A small image classifier, trained from scratch.
Model: 1.8M parameters, 32-pixel images, norm layernorm, layers 6, width 192.
Training: soap at rate 0.0019, 13600 steps.
Data: trained on microscope photos of single blood and bone marrow cells, 48542 training examples.
Rows from block 3 of a small image classifier, named by matrix and row number. Rows with one number belong to one neuron. Each number is 128 + 32 x the weight over its row's rms, rounded and kept within 0 to 255. All counts start at 0. Numbers have three digits each. After the name is the row's rms in percent of the matrix's.
After each neuron's rows are labels from the 100 images, of 14848, where the neuron reaches its highest value: "top examples" is what is common among them. Only what is clearly more common there than usual is listed. The data: microscope photos of single blood and bone marrow cells.
# fc1: MLP up (model.blocks.3.mlp.fc1.weight, 384x192), inputs 0-63
# fc2: MLP down (model.blocks.3.mlp.fc2.weight, 192x384, transposed), outputs 0-63

fc1.78 109:161147123193132131112103119112113133118103115119031114121078125128180114141114091125112116167154138091074064130119130092097092112138110119160152101133049135128071082087139138128107096157116160
fc2.78 106:100100121171131159153104150089110077238088123088106132118107067169050161163165153120078130057177119097159078183068118117180151131093172154139125107123161186122143137124099105100123125112078136
top examples: cell type: artefact

fc1.70 102:157179088165147110099137132146109176172100117174044140074124089192163110100114098138137136170108115135146136103135196144137185098068194161091115130109108098139095127101146088139142147127065175
fc2.70 098:122119102101171146077165082100134125085125090148166127138099117148098107142101129110086159139126144188150134156137146091151077092121078103136109126158142145127136119154227144088147143084149071
top examples: cell type: segmented neutrophil

fc1.202 099:157103096151103197116146140162117126088093101123115082124152140124094122108095104100137166087119213109091131094115151132141067159087157138152074156098156170156156147149074145182162135102083072
fc2.202 109:176138156135168146116092142126127100138117195111151154134151121073141099072181134104140131103125169131096160204160093172084137185142156115099122143120129110117133119134157130117161082135170101
top examples: cell type: eosinophil

fc1.374 095:092125168091113136118110123156152125179108169172129148118069160172137141169078118174106181129155115120154118154148108179130140134093193183174119157152136109084162153090182162185171133146099145
fc2.374 106:139172149086126177095131113118092094113097119130125125072146154146114174126164132103151108085159096101083095099147188146120130089205186157151117067156125153159089142160090141125113168157160131
top examples: smear: peripheral blood

fc1.119 105:117127144132163168100099138137101135085108140107105139081101074132168110154098122100157112135071140062140095100132076147137112163150097165097094115178112140122133159117098088188125110075142112
fc2.119 107:059115132155075131182129173183176168143137146126104124171130100131114070096101103105117173117178116148105128066152115114128141085116180133210168160094169127136107155140208174093086152168137120
top examples: cell type: promyelocyte

fc1.8 101:089102182155113114077131164122216134133072128167140071207172107127122123076114089134105101134164167079115184128118105135131180120124110095128133178104135120151116101121140116144170130114130150
fc2.8 101:168128102075098167141189158127122178187128052137174115118128197132121119117126115164088137155136125149089151111164139150081147097156127202199123120144082117069134125100183100114135169124118157
top examples: smear: peripheral blood; cell type: platelet

fc1.366 101:148111106146157148136098078121155119128142090121139140094168042124204158114149163112040167175160135187127139136087105131099134147099184102106131117162174056143086129127178130120067148115072157
fc2.366 099:197102130154137112123076163108161115074115132150144121111186182169128126110141179107127119119129080103161087106127095162134153084098171178142166067103123143119136191099073109076124135098156099
top examples: cell type: promyelocyte

fc1.181 099:070125124165144138085134117118124170173043131116151092132139073171158148147096166199132166176105101146128182152115138153075154148102111116197172138100151103134092131139110087141169126124096150
fc2.181 098:141081158153151132134151171162168155104131103068114116159118122121155124146112128109192148151141150122120114132192099131114133120076097158129116096115099181125213126152117143104099101192147107
top examples: cell type: eosinophil; smear: peripheral blood

fc1.365 096:125040134148172087140084102147081086131064128148116178140089088146114112125134176107168104155174168129102081079169114162171144107106127110115077130088175180096172075147117111104116150134104149
fc2.365 098:180110186122062125117080156103127122151093158129182163103099164130130188096101151174131140105136169206181151129121123085139070070127154134100157128129155154094112144047100162139149108093139076
top examples: cell type: promyelocyte

fc1.236 091:176157148071152133122108123160166203105078138150111159143129056096095156178104100114095125101147123097097139122149150154137117125121180173099164151112076073171094112122097161110092154141132083
fc2.236 097:193086143168119074102080131141117159126108118136121173133106135173158126081189109141143142123166137155222160218148106124175097175079144115146119135201102085131174117055130172125128166154075147
top examples: cell type: promyelocyte

fc1.146 102:120156210088161182165111104136137148163112126130163154146137080117100102104109109113114122142116129079118138097092196160092131117134118196177147132190160106109104125138136169145104143187134122
fc2.146 094:140140120103133084092128191060141136154120058164123120087136137121172213156105105104094172152059094086070152102148072128181177155162128142106134102134153147158147136157164143101106188136148095
top examples: cell type: band neutrophil

fc1.33 103:143102127097143137138143109076159117106103110106123094069093112129122102121103090158136073126168117111212143114117080099140145128164139160178149134107173206138063169123148151145141105081077114
fc2.33 098:118099103103144142105160203164166095108117156164082158118107132144096137117142142121143164134130109067153113109176101132143099177114112077125110164139103139087215083164155115155101129160123113
top examples: cell type: promyelocyte

fc1.301 094:146112141089115144117181156108134133139084095089134102115122128140160135184100137136146118176156158126184103170134081084084138128072086115151074181080173106145151093062151109133144071080077127
fc2.301 095:158148118128129130115120123086132149148139068112122133129128107136143140093094094098156138102089099154127202037152053113091193120173128126083140072135141132138120122141121131130146155094160157
top examples: cell type: artefact; cell type: blast

fc1.167 098:088141150097128087105120135114113165181141116110113174144119127114145128125119125142119107193129146088155115125180079207126071057112136140086138116116091102160138124162140130142117112145108166
fc2.167 103:181103117138190152166091124071178083138117058121109111149064157091131140174111116061125132065184140133154122122166112139146105129102102157092103128144143116175110201131181154160137107121171107
top examples: cell type: artefact

fc1.367 091:081108121122114134119132096124126096142123160133153122167133156094111090128157111144200162181080093101122134086170102120152161178145173125156115147175068109179127097121112100113128143119094035
fc2.367 092:111104149101083150120144119115123147110088072090112163144126154136148120109107089099067070129097102090089086121158133130153133136133105138144080094097121157139158083178154193103088038111152099
top examples: cell type: lymphocyte; smear: peripheral blood

fc1.136 103:131103131165070212098084128130137129172025130065145104123125169114095099126155075157129122130117106130185127156115114140145113123069189107096128097160125067070151168151076149128144105086087119
fc2.136 107:100089115137076100134171146082076125140127132148113117104129138120152094107086171095143122195166177176129164186118094112109188128138041076109141148094130117141081160091081059096124175159106131
top examples: smear: peripheral blood; cell type: platelet

fc1.356 104:127123178150166102161159103156166048127104183105165094132121134115193128122160105131058102158134128081117143167207123090151117092104177075161061131185137117131112129148178156133067139138236118
fc2.356 107:105097139150119158147109095112130116119086136131135127133190119103102109107112121111090147122136135178160131148102113143093066154109146077136145121124163053162144090157097124088176175205117124
top examples: cell type: artefact

fc1.381 098:118159123147175128132147152140134076115173096164125110129171138115174107115086092094101144130121085071119143156050060128110127114101121092136021157176146101127177118163134180201148147119157084
fc2.381 102:133153161183112159173115124106093139180109095089104176050085173161117088142148154101161142129166167085127161151112099111134134143112120113142148150139115147139142158113203091142105128101164091
top examples: cell type: lymphocyte; smear: peripheral blood

fc1.326 096:138118126181166094106105131126179109135106160103164107093096135170158091108066171111132130099164205127078105093134126092069106097168046194128092140104099119167098178119129122174147100125129101
fc2.326 094:106214129093124173114071045104068107109132065138117138129169154111179069120138102140152130164113082152132108124125165106158107058137171162148123106139134116090141136124080117103078059111133152
top examples: cell type: eosinophil

fc1.91 098:194144124158110143124138120124110109102161094168091121114118149145117170134116079136143130116125084133127123101140141158055121163083184156109028112050121100091103144111137087126105115163141109
fc2.91 097:137113158090112136171147193163116158084106152106152143130065064147129118140106148083105142087094064088107082113167162104166130089115056124122099092143091188116105099165098121135142142192120155
top examples: cell type: artefact

fc1.324 096:136104090171158138098151189123144146196168133184153110140111106155154093099130161142118128096170088072094132207153133085126071067104136131064119156120126164119141194144126173163129161109054163
fc2.324 092:111181101109105143116082105126094112093143128089201158098170089097041160106166128132115204158072136107153139085137085100127092169129158179143142143174111108032119146144124123091098131136143125
top examples: cell type: lymphocyte

fc1.132 100:121157109138139184162072154132133153129101174154116176053131170108073151134108162106125160126095115150157150155143123118156055095142129134146161130056143135143166100140110144125161197117081161
fc2.132 097:159132124096102173075163118151096149110100142126097120184202078160174174153195204160109098111116155155142101166144138169123171136128110103129150090135107123078125079161114102122111071147156102
top examples: cell type: eosinophil; cell type: artefact

fc1.226 093:134130111116131175118123179110093151148142144135141154120070090128094202189124111103143134166135159152149168092154162134163158117138140163049128086129098146112084058113118144076053145169126131
fc2.226 088:101189136140074155130133147115080119140137130120163110131126154141145158111154219139185090127130191152099203101071131105078129138126101107076143114181123122126112200121129163108115146129110132
top examples: cell type: artefact

fc1.148 096:144161153146110119123172054122127107108104150135094047079181110088133109198130136117122106127160148098105097173117162107159113197074126111138144109084092094141112084102172081202096139094148148
fc2.148 099:114172087116139090105129150162192078119162142166173180154111136102105147101120140125124143124130143124170127142170153152133180079127131153123104164175156132070106148145113155124150187081102102
top examples: cell type: lymphocyte

fc1.21 098:155196144111175116109134119199151155097117140089130143115100121156124135140178145123123175148098121170143095138126143098154116152065158203123122135179123137065129189138075058139126150072111131
fc2.21 097:143102117101093137096145142112095107133144120129162092157097173113149165116153141120159140151185129106126151094098068128147106141098101101186146174113149151143155111147155114053131116136144100
top examples: cell type: erythroblast; cell type: artefact

fc1.164 101:109158155099161153156129141100107132075125106125122159116121113106147130158130109135118164136133135099095134125095106167175204122096098158123185122155178169110150134090104197121139144126135095
fc2.164 105:148188118093144102114082027056134153159063156131129135151158164166150160043105110144141103125088142052142143101101117064106106134142139154073118118119110109135186135135144102164103152156146162
top examples: cell type: segmented neutrophil; smear: peripheral blood

fc1.268 091:146142168105087121109146139129110143095116095166159141088156094154060115169123103142143118131103098097112067104149095167158096206138145109108095147135096130161176098131077151145145074158119107
fc2.268 088:162122150104152073190143097148131114139166160112138105202158149114115158136111129138189115113138097123124151079117068108139129126120128129091174101126125096062092175191194111084138153129091128
top examples: cell type: segmented neutrophil

fc1.327 099:106159147138109107154102131138117174125197163179114147107085148088146100106096160120054090148111112105153103113026101125118116126090150139131119107117119115122138191079118160134141102086201093
fc2.327 092:103131112112134161168130151100172130120120116116069097116136124189047111162168118164111147123079103092096133128168186087119153165153101075173162129153139132101106113175156140211168163140149091
top examples: cell type: blast

fc1.89 103:137143130068178080153145139144143161138122147142082146091137142180172130113118171138056099158156148144181102171132153131103138122088210183141146170120142173060162124130160139139082123181097119
fc2.89 105:100079129176143089088108127152142148153083205154121091096123081142126096119164133164110135137086123103086111092092138164088157049128113157114098129086201128147212073112127116123086115083104072
top examples: cell type: promyelocyte

fc1.41 099:154121104147109154158067107145149163191120181088155098011207156163145154066122123107137162094110062109140135162112063139065143125125110139142123092162139168148099110123122123210086122160134107
fc2.41 103:098098137102100120064128159125154114118150088068150128128092154155185126136101145133104114132087105161110101158151143135135114169124186116184087095079147103148083142191118153196077154112105102
top examples: cell type: lymphocyte

fc1.222 099:101168134144089135083123112150110114148144147123101146129164172100129115164149147154183153165108104107154107117094149131129078042117122120090118158096158119073083138128168086101096125115116057
fc2.222 098:173136101123118162117153178122145074095115103143150128099076109162112139192137192079119066143105123140106109101132083146158164138111099141094162065162133112123101171129122106169112129126126073
top examples: cell type: erythroblast

fc1.314 112:096125156117059124164121098099114148068141127154139107131088140078154117107080119100088164097104127145150148110137089209125124098136108151149083067115077184101174126118164169123126147144123162
fc2.314 112:148164151168152065133106103147117138070141146104066123108110131133105118163118078105152130091126141138154134076158094160170190090171095103080146107109101099139122165145180090165133145151156158
top examples: cell type: artefact

fc1.336 102:149120141129045107165108111145137128125161142150138100162131093108137120130079144151100072165103094147120117061192120148149106094157080158187094109109174112134117094132115124078121080132093077
fc2.336 108:115167141108087080128092135104081150146122148057102116114161155122150096147087128123171129121048080131173177117129043097103185184098174161097106144042098108115133129120114113143143118130099193
top examples: cell type: blast

fc1.18 097:131127182128161143148112095150043096168115153094164098094140096145110168116115141105097153178107102164144122191091138101163108138141098095135107099133136087136151131071135116155132135141214077
fc2.18 100:149169137147109110129081070105163137103144155116120158150092127102089119101091090145137117098136122126144108115182105112098185074105102145088170118076083135152147113148158155076132190131129103
top examples: cell type: segmented neutrophil

fc1.250 094:155158116143157151183118129192126135125102056104142159094125124151115130138105118143088144183133126071083177096107093125123150063086120137152156100138125129082105127137124129132137153110090132
fc2.250 097:121095069128140149124087177190146134118167184107092109126137156109146107237113158149155113154121127114079114140147161191202100092142177141178118145112123142118123064095112150147066107126147129
top examples: cell type: lymphocyte

fc1.214 108:100135142153125134130191113111137063139120153108125065135112152130100143117073163113141106130182117144169173111128108147132126181088138085113123090144080175119116104112090136201157180168130090
fc2.214 105:136143156155129142156171127127143172126085061121171135107164112112147137062138113100142183129103145129161167100123113176170157112125118131144101138144147166079168164143142091111113127094130153
top examples: smear: peripheral blood; cell type: segmented neutrophil; cell type: artefact