{"dataset": "microscope photos of single blood and bone marrow cells", "image_size": 32, "horizontal_flip": true, "translate": 0.12, "pooling": "mean", "init": "lecun_normal", "beta2": 0.95, "max_precond_dim": 1024, "steps": 13600, "lr_schedule": "cosine", "final_lr_fraction": 0.01}
Rows from block 2, named by matrix and row number. Rows with one number belong to one attention dimension. Each number is 500 + 40 x the weight over its row's rms, rounded and kept within 0 to 999. All counts start at 0. Numbers have three digits each. After the name is the row's rms in percent of the matrix's.
# q: attention query, key and value (stacked) (model.blocks.2.attn.qkv.weight, 576x192, the q third), inputs 0-63
# k: attention query, key and value (stacked) (model.blocks.2.attn.qkv.weight, 576x192, the k third), inputs 0-63
q.61 084:487505481462579434527562506558563521475556491468538479538414466472543445519504511506510433491448559469452506498478551479563471459476555567495464448502488472532514536563521540508477466524528442
k.61 094:486477564484575446489488504518520455544441516501541473534560526514519426523470538529498597494536521476474475482485458468560542467493484476502500528591536454512519555513465482533442488481537517
q.62 106:501489514444532456595528445401492422468548589467535496497510514491499463413509457475556545577532417529542497524516467518471466502485460542512523589474498506516523520530567528506537454499542532
k.62 099:541404474560567497476501526497526509435513446448591473482513536483495517466475514517496479528536573476502528495449454560507473531531548489477521533470469462475428440525520583530479464492540485
q.63 095:529553455545512480501473486530506522531460523467520506484547485499463516499500468558507570531552511511479510552501470496471573474491493459485570510497448459508506502519494469511464466507517494
k.63 095:544576476474506498515506570456528501541503480504467548460449481445521494521563590489491500533520519476561507593507473437527488522449491528437475548453505537428470500477535512518535464452531472
q.64 100:548446472559532406517463527538465463510455458546542437465543549565517563509446468532505569450544468550507488567507472505479576434551534525461593552458444427507460484434528458468511547533495420
k.64 100:496555469478484560492460514439471562551435485504528505541451526452509495508469568450495498457486527478556542496450554524526520502519501475462586503503466519505446576529524452553502482456513452
q.65 097:449511550434492534509452449522497483475566424497541441437512503450523448462502521547499516462544525510470447496582548473564479510510535485491616506456519557487446456436527409507448542500462467
k.65 099:509483460506433568473443429570419488521461497511470497449489507508437550468588563507499547478503493488535514505571490467474472580465430475498495536496509521449450511483507533534497458515453577
q.66 103:408471514496515477535513454510489474504367434458567445514477515498560497418547547532458493500507501513511507510559452423577507472533517553471508504419582514481483523492480439501541451443588581
k.66 104:527518565507553488514519562566576451545450482500463456535540532541603490516489494484572507573446459485435515613489474435397511539477570561478443446477445501541496523459527508519419497468487575
q.67 098:505523512484540491481494453511493542567438518524474429505461471579516498499494547532457560516446513560479568500474513482447525589518443458454460560540536497504509571466454519455455517427506533
k.67 089:492433549444508513566500537471447476466526484524491483508453543505603425524497558454471475486491448603543533537435491483515507449436480525465459498482579503490495463440414482551456534554497528
q.68 095:499559555549493495489563511538492535506472500490446490511495521538519530496568512561477487543437526529432465435431475498539495483492521487458555499480474523473495522518451498461463510481565504
k.68 097:527444536469530485500519521516433463468501527532527503516517451479528499492544457579492553570444467490478589461498492496525560486497562483513476528493444464473466461412500536550438457499496425
q.69 102:581538447505459511542522512520524517510569475478506390433449533438547547483482511554506524531457510517502521505444518511485476506492482494555481490523510486548474462468444554512542525417493507
k.69 103:524447501403440445487487488526465506564482554492552557498501468526543516490476502527585443438574445532477585534446502486536441488560575480552463489534539515500507436515446484570537510532524473
q.70 095:516449512517490555469451556539481491490508448468500455476559561455496567550499607499522561526544501456533505521505493463504407490542487547542517456523528459526491515458432519465503532506462520
k.70 099:536502591464452507482607514464503477454502466485484522507575517434520503544545526488474517549522539530510493515512488503457436507466520410502465499512523537526536538435523534451500485430524490
q.71 101:462555497518531512467473486468455416545475533533561516431535530551484533466544476490447558480467526484540508539539478497513544529556509494448573522479545562490525523516476531437447450516449548
k.71 099:465452493523534526520586530460442454503468539517537471520514453489520516521508535468562524489487542494532529470439430379540540536483556561507499473501515497464509456489523529461471469514519438
q.72 092:583492436495550466550521418512456483546489490520533474492494496494540480494454519537505484506475460562561439478480499475532479557403531509492515436494493462554482577425450487459454488513510464
k.72 089:528497465458375511549529516574444524543442508528558515544524546547483425498522505455500579492494511505470476494562524502492427478502549448514566513577469446476479535484495497494473516517482537
q.73 108:536487501398488518495436451511514431459519507534502503540518453480445529562486477501442526490563569461542460554417491491467515484489498488482457453537462538467599560565511483499496415445468579
k.73 104:479543480471501448520522563478463511490545524475491543430519451546587524480494502525492538483521468490483454510439464426514518477474441483548534470498509497519566581538520527556426474471427465
q.74 096:460506476532486515484527454545435410564508483517555569469473460476468517474476404517489423540426526485564488491471457478535443541517513532535446467448488505521525547549450557480474505511440529
k.74 102:387532449473511473534517615581542476532450539502486499517555557514453496476475510461415555545501507449480487460529540476525450527522497491480472507481533524488520463523462469484482470523520469
q.75 100:475488465512476545499495477494465455464511461442476514486459537549467459480546474483464480481466467566518485483500541469455541500502477461501456414547503461532484561510454491477423568483445528
k.75 101:523501438486483498609486516511464491541551493495503507487452498503417496521486528482466565548473515499511538466455442484483485523442468425501495482504458504495549443534501517537523521431544481
q.76 103:585562475482482528492523479576558525513491617462473490481517542458453491481428491484525530499471530430552501503406502536495397545493503472480550462404543525585458467492508534532467471459596528
k.76 112:468564426538480524515519499552450540525529529498481402534515452493503442488470478445551490545548514504489424486513498499446477564528506452494449526512511544477535482535473554544526498478542494
q.77 093:470537495454504493547521546515485540485545467525522482529498504466499499513450477541560460509465482512520484481512524455557508533524506490583487474482617495535518537521463470498434498463427491
k.77 098:447449505528502475530504534551487539473501524585554441455485435499503464467508546515526423601527479493500456507529530449484542498492509542555522427524506516453492567515574430529497548514508481
q.78 099:496598489518435541547512480499513468500530461433542479546521514583466492519561501474501542530533476531464504530533414477434453461534512570487500482450523496497490552523528499553511507513474416
k.78 103:510480488583553524527527499443501509483490463533530418516459504529477491472508515542446537492554529509511490446526509547492450550472504520547532508469563484486573517386504483494430513491587476
q.79 100:573506548589513515404506529451569467501544504504540539518545524534541547476535532474463499458511520564526503429476458477468503458469479529540439501445474467492485581420422541532519565490553550
k.79 097:526474520482471397540480553457536454517454550391439497454498519495468450447514574544487506460451572515545489429464479441491460492550480484477432504525480530420545474532452492451485484468474509
q.80 096:525487500535465529467495541437438512548466447533454480483469448481451492541503558520468521471465498445529511532542555581438506488462469476516485507497598593500500472420459525461433510517519463
k.80 105:517496475477482547478485392511489504529545567565561578496509499558512555544503560468489437496523474637486556406528462509533476501512513538460557494485542567557513464544537560473472488566417528
q.128 104:455521494480522480534501470539453510488520491474498431484540525562515540480469521557541505524520455527481525457508441529495495461590423478482587432515525493503475506431535491514550494406501505
k.128 099:615577566485499516532481519488590497475500530472522473428446475443438530586422475501556471502535494432534478508510531488515500518583535507463488533413523526501467524443450463479505491508517548
q.129 104:510467478533548518471532422505496564522534561503516413442483467509477450574515512565540502499480476433498500526457533557518537518556509471550437553534520508568488418539436507464480522514481468
k.129 109:475501510444548471468441373537485543518515463529446496497482545557459489550511512548466549522479524564501530518479475554517544589546470523517449484502499494472407456515488509528537506526544554
q.130 099:503469519638510518526509535415506640462535467504576469457531454502553525475502439455467507486526548465543536481477529497479516532480447458578454489514486511495532515492495479510408470466506552
k.130 099:582515550489514473466495469597465415540601546514471513386471528448509505484483486487452405507508547485530460451475501556478485531502437426465511477537495517536499470515450532517519545406456532
q.131 101:505555505481579447483469438551525533441439543444458442443493473499471476549482470551485495501589500495537547500541585481579490538504425521513502543500564540432515525501562495488555542485488531
k.131 106:518514456496543488456473508548530430462476491469502472512460420534515477519492517502503527544440468466532544507454495490457502529531474675489512500506466466524468504431525568439466517484544539
q.132 094:480522478492507438528523544407477429572494478486525564502504459515525525509522497484486393455473505519502460527467501466473513474537540474496477508539495467512593506470480524542496455541489415
k.132 100:517497502503509543552482447485503427532495506513454518570431579476521495469620453474504525480549461521499489467452582491518475465522540475454536508474555506533532412521489457483541475561505443
q.133 106:538457485550498457526503454497520499567516508460501547481510507467519408507552513484474502467498527446537521458563450440503464537504454501531459421601491440489539579506454507459465465553479450
k.133 105:509571471497581527518644544445512527439538529504519509521509457419395489520486507463532458473513506506496479548540438514508557532505529512449511485615429498541434470472520514473524468573522513
q.134 113:520518523446497530458517516536548563535510500539516451484567545533504431516519496427579514439482531501456510465509509449513529497443495500481516497448437443479462496520520496485496571577495436
k.134 116:546469511556518517549476469424492478488479502537475470570589468510496412547540524495446509509504548520577555504470425470489534498445508462492554531483556499486383433434486448530543473560483459
q.135 111:538533479521484502506446531487490540450473486555515515497513421544636531496470471521490533539416428482536559516425517440548475526559517536536468523507500487527534530564487543509510481426480464
k.135 112:540521548521464450512467489446455449525549471468513465522600462528564470528514542432489521513550426526509531465494484512547514497522580476481490564593474515478521500581523570528543456521515520
q.136 102:526453555536426457481508480503544476548481470528564500500460530527458552465483487492512469495451485551571542525540491465535572485439497488459445515528474476460400507427524550441471490500467409
k.136 103:500488535459477497409541518516519458474548580479480484407507559520479457531527505466495450473516578586491439534556493489477531556493506501470518466549500491528473406431463446475470424451537479
q.137 101:551536507546452449595479472469510524512600511503431488531507524514530461516410522545452484445469444556510555483479534556545517477447564520496482519496496489505475512446454563476566535502553536
k.137 101:533428469502452449515505492521531591586523480471477502420485459534463533528468553549469475497406453480470496484458489445542610490568486553473510558528528541517531546469462536464469522521538447
q.138 101:495538485492441542489462552527395513518568532536510496509464554563408571450534460547516452578522482545472443523479482461448439547548382527495485469481429437533433453515471506536490480414456478
k.138 105:483486402561473504471524481451429496500517490450487491445576419535438510545498483501526461505504486488561525438478564470534556481500519488523534509439433598499506409492469542524486530503497425
q.139 115:542520459499547541497471471498521510460486461550512593513476513469481436563444486501532469484481509494446435543488523515499475509472470460546525426461492543518433546412472435489393493529511464
k.139 115:523512539510507490515418506437495521519512480508580534494529531493504495474478541477485481484546511479473489504573494490566481483493460472546492509539496447486473513485508460530504424566369473
q.140 101:496484435407481511520517398449504461469592485545555478494523475470516522509546566418421508472538506486536428476494495504475522522576528525484530494482472510503487546533471519448556507411482548
k.140 100:521545507475494505500520587531533534444504503512531530520556487494548535422508468511598502557484470572483481523519538559468478443616525555516503500498457483525535473521516568539473429476462476
q.141 102:513572532514482537462441491568501540501483478524482500535504439546465445471498473496489462464526489550528533527504530532546447468446500484509541404496521485571525509480507430493500481441449442
k.141 100:457543539564492468474461492522538520507502497496486484503583508463518528462556536485537449496453398538501558497546548561530605539398520514489460510484527528523509541465505518509444524543515526
q.142 105:546562563529459477498522514492457480483497497486599474483412498522542494490474461506430505528493471443471478511462387500521496540472485528543417470461449467509541467550500505476533458471551508
k.142 103:445478520545538500481509520533479514484518491497562492460465472517465455505515427480442487493485430494540473475502530467428512431490418525485470497555470506615566469504567417577496504474504498
q.143 097:516562541542531468557512584497479494454515485479515493510495539553565542444452430505511550504457534475526490491491456445436562505525449465499459541533567568432499487531497429477494475459446488
k.143 102:467512546559484464505513486541509504520486480531544511496523480469528444540411487485525533510540512485591559510442474476550480548483556480455574564529484554545487421493507450450459504493508487
q.144 101:536436435480566537456475527450567461507535508492459632459556423509534447527472537576567477531502471493517485494581565475457553561500517490541492490470497425504484455516515434496478475458444521
k.144 105:569485480507495540506503497476475534525500470486466499502511464536475482508463484477565549524517490524569510479518579537544475479509521482500546486493431498460515395482456538467574439454485464
q.145 101:455458510470475503399450515546494504576521457447431510527525522408513441493519444506531490544507449500500481474545496485520568476452463525476486491534483586528558483496534553424541454544542535
k.145 109:488490428446561477516480503485560558538516528541520410519433477475458456518439512526584477518491440517533475565459511557520472498478548494517547513486517529519479426561551473513508415505515501
q.146 104:481499509482571469505511490494509521540516498517485603527448415497555493519527558509500464514493513480503502536494489454482503581527484534472545515460490570526474558535489513574499402549430503
k.146 108:552562508546533514484485460542550508499475535487486529569534456548434488509461467564499459444419533527524503505481451467492589508423537542508576473497493530535464495517435481460542524541518570
q.147 098:487484524557534469464541503502530454524535524488551521504543556536478509501526500536476475513472468507521485449516425457536517504485470537456531493518470511495431568467497468442458449547420482
k.147 101:508520432499494440481492507540436519497591488483464497539546549483486500521458422520561581501484561526507439487470426491583558484449579486498471507505453480506496464505492444366495557462505534
q.148 096:470516503484531522445557522401491472615481510419457519539531454471506492471540503499472519430515513447510480497501475540546548470502548522531514583547481495521494461459516557535506510512476492
k.148 096:495540531482463480487457504577525552497543511492469420442530545420523548431504499588505547466443463475609582456523479440479589515474467455503547418462448459414500507434541467500567469498521467
q.149 107:479469479538516518499469490420425438506540566464581517515518512499485459462570499470495461473526492483552512488477539519497462516510451566487500498476511577480522491490543562502507461556558497
k.149 109:498510461481482486548497443534515550503444429524520561500531567478492484529514528472537492459531535505432510465496514491533502509482489466439549586527511495483513408483484508411479468508544450
q.150 101:503486522492481518490513486451531423506491486503545512532515470479479513506563493465547518457573565505549555515573487598552463502531522451486499518528568459445477475496558510475504530505512536
k.150 097:501491454435527481497570453530533506536473480501558480535575511560487508555441454517488584404516464543524539518464578521503520422473486442475473477524507438486473476491532478523471463518437484
q.151 093:450585490482501560538513441545435518457484555515471519535519544498516542483552533555545530454521505495532539507523504501520567486524484448516487570511424476515529503478466533506508509480505494
k.151 096:475558524461479554560508478485560513511496474517451511430418495512495487528509538500445522403494515492540483585548493540535509500516537501499465451538586509569474567465454513465527514462530512
q.152 102:573464542481509511481551525522530477518470470504461523525521567565535473566483444483493475550492527489525510507491524462541514481493455556478478519451527561497486467494455420460470512466495479
k.152 094:529469448524507472409491502459501523541468441492424569468472499495479504452477561471386518453484539516525567503502457497487527509553475438514477493504486507469494493561551474475525577508462461
q.153 101:538520508515483469514481522475513546538480536527534429485485454524560522539440524473470553535392508536467509487442443472477458474591508491558492546556514541479536422477493539474454554573529445
k.153 109:505475511530484483468548545527475510486473518509551451471521477527431475459543569594433530457514417464498451511428541575471525568495496463535539455511535481475560432462516444542569563480510486